{
  "encoder_arch": "mlp_mixer",
  "encoder_layers": 12,
  "loss": "l1",
  "decoder_widths": [64, 128, 256, 256],
  "decoder_block": "basic",
  "decoder_dropout": 0.05,
  "beta2": 0.95,
  "epochs": 11.9
}
Rows from block 3 of the encoder of a small image autoencoder, named by matrix and row number. Rows with one number belong to one neuron. Each number is 128 + 24 x the weight over its row's rms, rounded and kept within 0 to 255. All counts start at 0. Numbers have three digits each. After the name is the row's rms in percent of the matrix's.
After each neuron's rows are labels from the 100 images, of 14848, where the neuron reaches its highest value: "strongest on" is what is common among them. Only what is clearly more common there than usual is listed. The data: photos of arthropod specimens (BIOSCAN-5M).
# fc1: MLP up (encoder.blocks.3.mlp.fc1.weight, 384x192), inputs 0-95
# fc2: MLP down (encoder.blocks.3.mlp.fc2.weight, 192x384, transposed), outputs 0-95

fc1.281 108:114157127146133108089153148116135143140126135112136123168167132151127121117150166118130114146110094124152131117126140111148101102115143115137141129183121150102124131165136116097137153104143136145166136106141155146161154131112113133123088142156131085142120120101154133126161141132174112128
fc2.281 110:081129122151144106118104159202158107116107154099154129074138132117161159116157158124157071111139159149167124178132090146138130141124112125128160120100123111121131119114132153179131149110153176127124108112114180116123166148076123151141133123169126138147093145143133112119159137160123153131
strongest on: order Hymenoptera

fc1.39 090:093144090090117121106112115155115136117073132130106153178144115130115096115158093119088099146145098123097117140125110103145169171130108082121152100126126103100084159145134124119099119095113148105100127096116106103140098130132090118170125131128151122141142147125131112153104139171121177109
fc2.39 117:154117156091143135150135135134133144128173125097128100097112116063099149124120168157141137140134140141104132111136155124111119137114133124137145163145096125112100096139133130168149179183138139113142146125180134136096150119150116136129118126134140122108156139087113146120155095133136116131
strongest on: order Coleoptera

fc1.291 146:117164184145148130112169103087172135139118133146142153119115138127152105123097121094135109094164147101165136144128138149136070131091121072141110141151117145114149148151098112133130073118125135145141070127112140139107118134109093117141134121102138166135121148158156076114140159207141100120
fc2.291 123:139138144113109096112118138165122142129102123112100118153087113153105142141138144141123139112134108158109151169141132100134109122135119123107185113156116101111130130115119131123080127163142111136105120147109111089176125133107140097092114146161113132171128111130121129118086093079111125127
strongest on: order Hymenoptera

fc1.10 124:104113088116136085123128145134131170138138124139084099106105096137156129141148113113095073122130133150126180132115108136110158100150146119119154133135126190137127107135116123105105098133152136194094136168081141125141174129172153119134146095126117152118130130140126146120123090123097138111
fc2.10 116:121086101119130126132117150155113106134136167147105116117165125114145159177106184117110146135116097100129076155125146151161112109133113174141158114124130132116081138132139110097124168092092115105141139129169070133113107082155150141148130179124162124151106131135160093185095159124166104127
strongest on: order Coleoptera

fc1.42 066:104153135117098111145139115162142054154120099139166158118087123087101113134104143133120113147100117108136114137116175107088125147110154138159148151099121111166097139127121112126187110131145107140134113112115130163121131188089095112077137118146170142104100125118111126108121104145136088122
fc2.42 091:091108134103127131175156129089135136149148175150119130149140147115159167177095084151146077147120164115137148114123135111122152135169099111159139131127141144067111129096147153173139118199136155142122132110140170070110197140110106109131126113111120127163100117154125129139097124123144147166
strongest on: order Hymenoptera

fc1.242 079:134152151167126162127139117178107132107109143115126163119126086096140160083148122129115157096091124112072100169130160126136133154120147156132125129145152111083080135124118127125128120106132099159163119175154120159197135134113143107145155162118108111089145150095150162166101180124141118148
fc2.242 104:105108124122110113125096176121131139104133117162147122113110149166122135127134117127106093153139117151137166095141113123092141108137089118103140105095109119174197131157116147119146152130139151077094115093114127108076114138097102099126078093149147132172146100173115115109128117148078113123
strongest on: order Hymenoptera

fc1.243 085:112173087144162132068075106173091160135147122081116160137116102118128116123105094118137135128121114136117165126129109113136102132137108146118124092169137130168117137137113136145146124098128144146129105084156096158112105141119130110110103144110144104163096113135155126144137139144144099137
fc2.243 114:100123110136145106113121128141142127163120135180067117138135147148117138110082085107113126130115130069142128147117130112133129102123116119111136130152128111126119134140126119098116083129119138111129127144118139143152075142103088099144126146120150142121146127179170187129134118092124139180
strongest on: order Hymenoptera

fc1.56 100:130140162099114099135127100130094138098110137153137100132172131120132094140177092170107140129073078131169108128132133105176112101147107148118113123107146095118106110170130148099146186148123120137123116122096142152141138133155126115116104156141145070107151146107088157172131144140098104153
fc2.56 110:120115133135133104142140121155156091155140143097089148086089108149134160098062107138082076113145171102088149120105118110103134115120134119131140140185092105104169153079149102127091086118160129114159149094156126102139117088132126151110119093147117152149112088116112144116076123120121110100
strongest on: order Hymenoptera

fc1.361 075:124145146084142142172121136159128084120125130102138149141120104163142092093161110108134142145145105099158126151120096100147100138086122154154114152144126119125153181127128112107129111133125152115154160123077136094119105160168135112148131108110110129120112107111164107100072128127109118171
fc2.361 101:153094142159170143085110119125117147136164106138149106133123133116138139133107147122114114142100186132086137126144136092100207087129120125131110102122112118109129096115128084138151123143136093120091116164158111132154114130108102130079113120171135136127167132149126168133154096128134090120
strongest on: order Coleoptera

fc1.382 100:078130141084123176126139128145144140114080099093121098124134129080116169143103114183157141104125139117120152128149175149106091138146136166132146143093127089134159135163088159161102108121094124143080114105144151178121173175134122138167091139131118186083136152110144126157128108101128158124
fc2.382 099:170154099148143103126116144095139115129141139139157184111127151154134159117152127079084118139106140161109162117115095137119127117144122077123134102113105171150105130090117128094143117138148120126138125133143078101120103088118133103111168129129102088175159067152132157120134180172135121119
strongest on: order Hymenoptera

fc1.324 074:138140097125121133101104107121115118120148152158083132098130125114134118137123145116144087147143133117158175106111155170134093111146095140119136116163169131116141160083107120114157100135132136075103073037068165129111097162140144142128125103143122127151132140114162117126184131122167136095
fc2.324 092:143158150131156141145131173123081144135150126115140122141121138134097128132130146128154153107113134203088131119123143121093170159110169118111127121123123142158101098143135137143084150147117129157146170186201077115155123141156107171135134154117155101099113113133115162147083126142083115152
strongest on: order Coleoptera

fc1.379 054:104101092123094105100146172115082122119116135173128082084132153105061159143122111151133117096127144108111095132154140138129132133099134185175130117084145115133118162109127126173139107145125127146188136106124153151105145110135122100134152167088110096122105130146136098157150110117150156122
fc2.379 049:137145080140127125109089095135121163140108105097152133124167076163127086101158141130103126140144111147124160102119102134124092129144154111083125135143127129123172095109116146090047133116135177101084152132117080097144100125109170107127133078085129135131147144087102152092102153141136123105
strongest on: order Coleoptera