From a checkpoint of a small image autoencoder: encoder activation gelu.
Rows from block 3 of the encoder of a small image autoencoder, named by matrix and row number. Rows with one number belong to one neuron. Each number is 500 + 40 x the weight over its row's rms, rounded and kept within 0 to 999. All counts start at 0. Numbers have three digits each.
After each neuron's rows are labels from the 100 images, of 14848, where the neuron reaches its highest value: "strongest on" is what is common among them. Only what is clearly more common there than usual is listed. The data: photos of arthropod specimens (BIOSCAN-5M). In brackets: how many of the 100.
# fc1: MLP up (encoder.blocks.3.mlp.fc1.weight, 384x192), inputs 0-95
# fc2: MLP down (encoder.blocks.3.mlp.fc2.weight, 192x384, transposed), outputs 0-95

fc1.335:567492485448471522460495447483525428509491451490559506438504552489479507532515476500580518436452486516464458474479500489439459475560481388563547497510496449492469478558522513452494450527467503547480462447505478576528387516510526556522485580498516516496538548534529472513485440441567507507
fc2.335:434507520528461458468546535505465543509485538463461547530516416541460488423503501458471492542540497471537531487452487487450540506418530493465453556501476478543533544456489539587551549506498564494525480514487489428455553518475419520455500437500500487514480468489530527573501558516453483495
strongest on: order Coleoptera (48)

fc1.148:428547538575504428512411558529416542516509520500527459482567467507493522461431485486453477521486519503474487462539468421548484511501484468432459488518567501546547487518521530507544457476487489539482526517521557495557475491451459451502517490505490464444441488520508563493536537591490493427
fc2.148:499510479496482474513560516504529473542508472540486509541522528526511492522534476583537509561487482500553564492556531636487532538485512505548475507522482576432501457485593466561472588485482519505443441528578499549504505574501508466489510468530496491507494486480541586419462462510553453503
strongest on: order Hemiptera (30)

fc1.124:448523503501470511551441453511443536509533516456384474508549479516526527450525450508531458453497503469477494509527503499551499503470528465529545458516478481513448552448457468409499515483453496503466493390436539526528499456446545513471487517503483391508497551524503567520518466476529508508
fc2.124:511378387466502489460507449486544509536456524530626507460499455448517535535443467512451432494495522474481536523482511487477439418523463488435441530521490474504516497560520428503476496519456527501475524546506450521537461464532460499461512458436467576496488508493540466519474506528524468447
strongest on: order Coleoptera (40)

fc1.147:595482544585500502486574543473485512521511513524384504490534465515537501552479542501493541605537412524454500515534507447492515500513477539548475539571483473523510570520527555517496528495562513511501523482470536526494542485523566518500481506520483480584481486550515434549426480529521511574
fc2.147:527531588526527555507502558577525546497569519499519518506508558543513470518549536529497498507506618497529515572535478524564559534556508477537543540473519555399552501510517544496526523490543546516553505570496538524538518495539474509518536507557553581469578556509485573535528532506528521475
strongest on: order Hemiptera (34)

fc1.370:555571522482535448513494465410579483523533552532476454477465532557542498488493482469491545504441474507496498531634567435509524501502482390478455527556530518490538459503424496545534561442513525492509534413579467472435550503520444487507478447509484506473482483492506533566466503516519397490
fc2.370:513580373518511438509439507518526439481431453496512452461548521524550523586482495498459488494473498461484605530504547549473532600487498473557472502429475524431502496446508508476608472489532488548512463508463489559550537497561510503510533498491497446478483500417450437477514512542459485507
strongest on: order Hemiptera (30)

fc1.355:526543428486509488485474459441559412541563495498523446524551513540449528553519447595541538499438539456507500451489494623456442507480535474542589576571452465511518429507497524487484494520472547491512456471499468528489446509507511504557478534475489526442520483455463481471526505468468498556
fc2.355:506466477519466488447504524523422601490479430448497567484497484365511474482499506415461562511545473530463485562494487418467591534490445471445409478429524468468536517484511516528517527540448437527442506518429529438458489512523496485453524469574540478561475499552518501545524418466490488513
strongest on: order Coleoptera (38)

fc1.99:497531510570481532528444492443479477488506462545534478489482555502455527491427435495454513422443534457463462461517557483448434482534582428522489470489511537515539409566445436553488441532467468578507445519551422490558478508532449509450556495509480501491540482552387549537556448584508496539
fc2.99:532500505482501514425530468542493459447538521524571530507484421521558475416492591457481456501513568514542514524474559491467474542457478570445454478484520498500479504511511481534551585513524500520518467565534551515497478522531534507501530539509501501519499540397493469563522511480492538480
strongest on: order Coleoptera (46)

fc1.130:570526569499515461510444536514531460510535562469525500582441580439512534496476514518497503504494455475508527525456542440561492450472398538467490526514516564503533465460499521453552392467531538487581515438415548462538477507522575571457519488517530451555490507503455557489508545507476483558
fc2.130:469456512496468461489531445473548540479420428491455469485529376554479431489513468474452432490479612491510473461510482494433521475481531494446485457499483486458476491555487407492481554538504453539421458519512463541512506455511373486496419496493519477464524453494519462536506518506467461450
strongest on: order Hemiptera (33)

fc1.18:498553531468495529441465531552520446498515592482597473520430458487541471528465502550520451453451536502465522477465585435535483565489430493535476520521515481499515556543468480529564545474522509474489462479403546493437474544545537435572454497453525510493533468525500520484498502487536467438
fc2.18:453462451507522470481512597519520480528502509465496485510481515548503496555465469508397453520475464467478605516477487566531536559537545463508552518553505488503454538538532463502487502540497528542457575504442487487450508479494430518504542508455499488555543493480522551520583525487501482450
strongest on: order Hemiptera (56)

fc1.84:584548500535497481543569568458516493514508571475440515465511602508484526530553511408534442491522563494481497438469498416487507433525515470537481491448482570521491505475456540561577529522514500510411522490526541559496509493434498490469482535476463470444549553552558579505603433534550516503
fc2.84:496514416488543487519544546519531464511446546544469444463539573488549528550483447566486464461491498512489497442453514489537510417531536557530433523469529514503463519479480548513533501514517465536516537462567589452478512523535533534452486470535462473419490485451479529503573430491638469523
strongest on: order Hymenoptera (41)

fc1.127:487573439460480497513458441472476488469452431546488545553547489462466546498511461497504533459451477522478514542450486597518488509491536520468474499501580415496529526468494518526469484459503485536567472501479500463502521501460412448477453554381515515478505459466567477489401512531435501486
fc2.127:486515539434488527550530513500484461460456460525556495522512513410553475467568601544438473505507533518536486468465555479544484514480502545486522490490573543475487446468546541571571522496437470549486497538555526421539503513513462563524446519528514462489551479403409475510542560553480536495
strongest on: order Coleoptera (61)

fc1.116:565443571501532479510536576524561448502546491459454506531481459483543580492499533505409503558533455575554514558492571472424523453527471529499496526499475510552475483472578547520482437504465563459451494448534479463526532523538519582507469560520480474588425504526460562446415564480528450489
fc2.116:488549532462559540467516488501502544541452522539473493490502566576471436540499480475579462512538544438520508552539450514567531509527536519530498451552485557485564551541507525436511517507548464579528459531481549538482467510508520507504576468487502465455590507457501459579552465475494492482
strongest on: order Hemiptera (30)