python train.py --decoder_norm="batchnorm" --decoder_widths=[64, 128, 256, 256] --lr_schedule="cosine" --adamw_weight_decay_other_params=0.05
Rows from block 10 of the encoder, named by matrix and row number. Each number is 128 + 32 x the weight over its row's rms, rounded and kept within 0 to 255. All counts start at 0. Numbers have three digits each. After the name is the row's rms in percent of the matrix's.
# fc1: token-mixing MLP up (encoder.blocks.10.mixer.f.fc1.weight, 96x36), inputs 0-35
fc1.0 078:116104151178166145119138089059156097122211142120164128114162130116078118161122145186123090085155104115151105
fc1.1 047:149076117176179131179144160120145170135111152096118136099095161130158106071093125129187098116048141135150129
fc1.2 053:098136137157159153146158111075170112121216129114146134098203124142065136133132114154126067085146129130118096
fc1.3 101:170114132114124110103085136159099130145042149128145124147034130104186122134110162117144171155081131115163144
fc1.4 067:099109120178171134176160124093176147124214137103134147105167130149095109112113125156155058079093118144142106
fc1.5 080:127115163154138156100104083061154097112190142122176103134152119116078143183122152181110117087171106091159109
fc1.6 117:070151123156110121140195152140135131152202113141114162130193130161101136089176119123127078090127163139102077
fc1.7 026:139108106167176119137112170117153145156087158098160110130050151119151125101085164135186094130047132133158128
fc1.8 104:135161118082061105088128139190091113147058118164119138160098114123161132131170150083088187163141140129111135
fc1.9 081:161112113116155117143099160162102137143045146116114146143050146121189116097112132103162141167050139134145145
fc1.10 097:077146131136127124152192132113146150123215105125116138116219120155074132105144096137117081098165122140105106
fc1.11 072:134121116120173118183135170146134168143105153087107158102105150139173107077098108115182083126032142142145138
fc1.12 064:086167089117104114171187172172125187135148111124078159126174121166128117074156083100126089120123138160096117
fc1.13 042:088167111115092131155163136136143154112171101128095114120216102170089135117166070130081110131178123158081122
fc1.14 369:078145164169089094091173148157139113190174136155152164127148132148138142113169173128121101073114170133127066
fc1.15 153:068152137179087105110177166158131114184174124152134169148140137147126146097177159124126080077111150154122073
fc1.16 065:159087162173184145116085101064155094107151150109184100126092132109108131168092173168148123107113099100172119
fc1.17 070:096130131168154129153169123088158141108225117123138136111206133154076123126132104150152059092130128134118099
fc1.18 085:099152142124075140089133097091127093113170108164150114147177106120078141167161145146069144119223107118121116
fc1.19 096:163106136134176121138088142136117139135072158093141143128048155110183098109089136145173126136043133126171141
fc1.20 104:150131138106088103085086134178084112151048130154137138150064131109185116134146161091121196165122120137126139
fc1.21 095:154101136144188134152090141129143132132086160089137133109058152116172104124099139142177117135030119123182127
fc1.22 109:123133151105079135065109088123120080134125116180154110152116110100118144179159168134069170137217120113120121
fc1.23 059:097116152151134136132161104082146135115211114128133131101214121130062123158122117173100102089189113113120112
fc1.24 056:101152093080078105152187165195091163146113099150086151116171132147141135076155093098099133150159146141093133
fc1.25 096:111132146119101145097136078095145084118176116155151096131169107117070152182153132158076158117219113107116121
fc1.26 057:138092161162173143091098090082142076128164149120192102130089139097101142165114190174128136110125098110177101
fc1.27 079:106138106134124117189188171160127182132136116112073165104181137157145115066138068112138086115083142154111125
fc1.28 048:102134092140131119191169183163127182141143120103091163112156141160144119055121073110151081131082144159107120
fc1.29 020:069133157119082158114172097127170126133179142130154105147188128109053156155141138158070125099183116127119108
fc1.30 131:079160111129092123160192163157138154143178102139089150123197123168115142089172091110104088101133157150091101
fc1.31 051:083116114171162136165171130085163145116215128114144122113197134145067132110126113175134081088138126136121099
fc1.32 088:130090142177202150139124112061173116127186152098155130104133139123103105135081142180160086091108108120168108
fc1.33 097:155092148160184135106064118109132101146102164113168117130048149097161111142092175156154139135076113114178128
fc1.34 041:133077167156164148100118078068153081130195155127174120127131128111077142152121174173124104103154106091162109
fc1.35 050:154116158143103134059102086105108058142120141157178112159082123102128142179148197133106169132172111103146124
fc1.36 062:086162103125078122156194175173139159131150091142074151129193129168121133099166080095116114111118152147087121
fc1.37 085:107182110091058108084133148167095108134082110172125132169137108120140139141182130094084182157177121137086129
fc1.38 048:112103127162184132168166138071177155115198138094124140101180137157089108112120104158159066079113120137121119
fc1.39 068:132163108078040117100162134174097132140078110161108126150131115128149152115168122081087178158176144120087145
fc1.40 060:110105126164170130189181148121136156127174137087118162111169149143118117070108092133172055102071141146135109
fc1.41 098:132134099114128098160130169194097165143075136110096158131082138136193112085112115089171126153050148147125140
fc1.42 097:106166106088045114098157134176098134136110096171099128140160109136123143137172118084083166146192153128082137
fc1.43 079:129153101094094112158138169201104172135076116133078159137109135147182116081152105069139126162083158145103133
fc1.44 048:117169105089043102110165140210100132138101102163098126152153113145132135120172112080097172150147137150090130
fc1.45 028:132146142076088109092112116158101107131074103172122119158095118114160120144160139115089221162186087132120154
fc1.46 078:147104122139168111165118167161136157145096138101102157120074147138173105074103130104188096137031148143149130
fc1.47 062:130162143088061120066131100136096094121121100175132118162156109120128138164164141108073174147215113122110132
fc1.48 070:132141119101066116080131113173082089153081114169136122162100114112146144133181153102077191148189140130098128
fc1.49 339:077148148186101093104159158162128108197163138153152175137130134148151135103165167123133101082093173142128066
fc1.50 215:077126156186111095107163146151132098186180131156159168140130138136132142117176181126139094073099161135126067
fc1.51 101:143091163170185152100079097075147084130153159114182110127087141101117125162086173175152125110110113110177116
fc1.52 124:149129145113093121059089093127105079144083136161165101160090112095131142169147178131090192146186109111129137
fc1.53 131:126163130085051107082117121173094113130080110168127112158136104126138150155177131094076187160177133136095135
fc1.54 104:167081151170190142144087117095159122121121164091149128117070145112152109120074152152175110120057127118178126
fc1.55 063:119142126129076142080127103110121091135144102169129112163176101130076157169158145123083157126231115110093120
fc1.56 061:115122113170191125193137165133140161127141154079111154109128155141155102079111106145167058109051137142151123
fc1.57 058:083162132145100141107141120098140107111197098143148118138206111135063142165160122143078125107199106144105100
fc1.58 061:120125137122110142083134088086133082125178109163154115140174122115067143163144139146090138121240103108115120
fc1.59 124:125170111098050119090136127172094107142090101175111134156148106128139147149178120090075175150192133133089130
fc1.60 093:084150110131111119171193165162141167127173108130082153123193131164114131073160078113124085111123153156084115
fc1.61 140:090154096127096119173191175159131178122150098131076156125193125168113131084161080103124090118117149153093117
fc1.62 100:130150149119080126056104091120108083125121125169161100158122107105115151186159176121071180137193109110128123
fc1.63 038:154135107124125106133114157182092142151048140128117161132055155108200104097141136100145155148056133138144144
fc1.64 106:146153098091093107129115159201087159144055123132105147148069132130190116098136116086129167168094150131114152
fc1.65 065:171090152133151125086080090109116081142104155131186104127050136087151120165114193144139164137123113104171131
fc1.66 058:105162101102104123168159179179130197120106105119075153111167136155139126082132064087147101139102160156089138
fc1.67 063:098165095122112110178167190177117187133116111127071156131147135153156120068143086094142095134086165144092129
fc1.68 044:136138126083072119078111127172087103137053132169123138154086107107169129154160140087097199162157134126109133
fc1.69 026:135171109084121125169127174170125192103117090127065147109168136164137124074136079081156097161116142138083142
fc1.70 086:155118150098093119072086109150091092133061129163149108162072127093154142171150166122096202152152117114130144
fc1.71 169:060147128174103103139191164158128157161190122141122167136168131159125125090164136117129078082118159148104079
fc1.72 108:098167094098079113157175170179117174124117098139071145130173115161132140086158080083117120146132155153073130
fc1.73 041:148102109132171121169132176137118163125083142117103145130091152123177123076101114103183111144019129141150144
fc1.74 177:070159119157088116137194166169131149155182111147101161132181131166120136098174120107113090089126150159098081
fc1.75 060:128160132097066129045109105139098083140103119173137119169126105113126148162170146126070178158191142115125124
fc1.76 098:158105116144184124172106159130139154134088160088122129102079152129170100099087123127178107137032124140173143
fc1.77 074:074135120150127126162197156136146148141211106126116156120193139155093135080151109132120072082136142147111090
fc1.78 104:095109135172165148157168113078157134122216136108137140110197125143072135114120112171131071086131134130125092
fc1.79 057:111086164174189142160136115073174136094205139101141124111154145134095112137110124184145071087105119130152109
fc1.80 092:075143133176131134148185135112153143136217123124125138117206130151087134105142113147128065077125146146120089
fc1.81 078:113164133079043121089145124157100119124113092175116123152167105127115148151167119107070162147205140123089138
fc1.82 084:099151103129135133186188154129147172108184106112089140100209124168100127085137070123123085113126151141099115
fc1.83 064:093170125098064121109161132143118146104151095164095117152190111139100152146178085109091123134204135131069134
fc1.84 055:128168096101093107160149171181108176124096108128074161116153124152169112080144071077130120156106169142080147
fc1.85 055:174108131126176111125105146138094124137064149107161143123041154107189102118097158118166154139060122131160140
fc1.86 043:114116120148151126192184154113168183111178116103098144098187128169089128093113094142155057096119126145123108
fc1.87 122:129144143091053123067115106163100106144094112180125109149127104120127155165169145103075187157190134123097132
fc1.88 141:138157118091065108092110135187097120159051122161115132141093118120176137131163141081093188170141155128101136
fc1.89 062:102139102143152136199172150135155178115164127101076154111166137150126111070110081125174065106079136149128126
fc1.90 070:131135102124134115167133184179119179143069132118090156122100151141187114071120107095157122149040152146130130
fc1.91 083:129129105124137120172154176171117183129094135104087161121110150140180112063111085107166094134044151152125145
fc1.92 056:079161108143097131147176148129136154125191096135110126119225113165073147122157089116111098101165145135088111
fc1.93 068:155125120126170114161098160151109160129068154091125147116076144125195093091085110109168124156048134138160145
fc1.94 073:129105157165170159126113087051177088117191144113160110121143124118076137158109155181126087090158103120156113
fc1.95 075:114127155136151162108129092051160097113192129128159106106183118122069143180118143178096116101179102110139111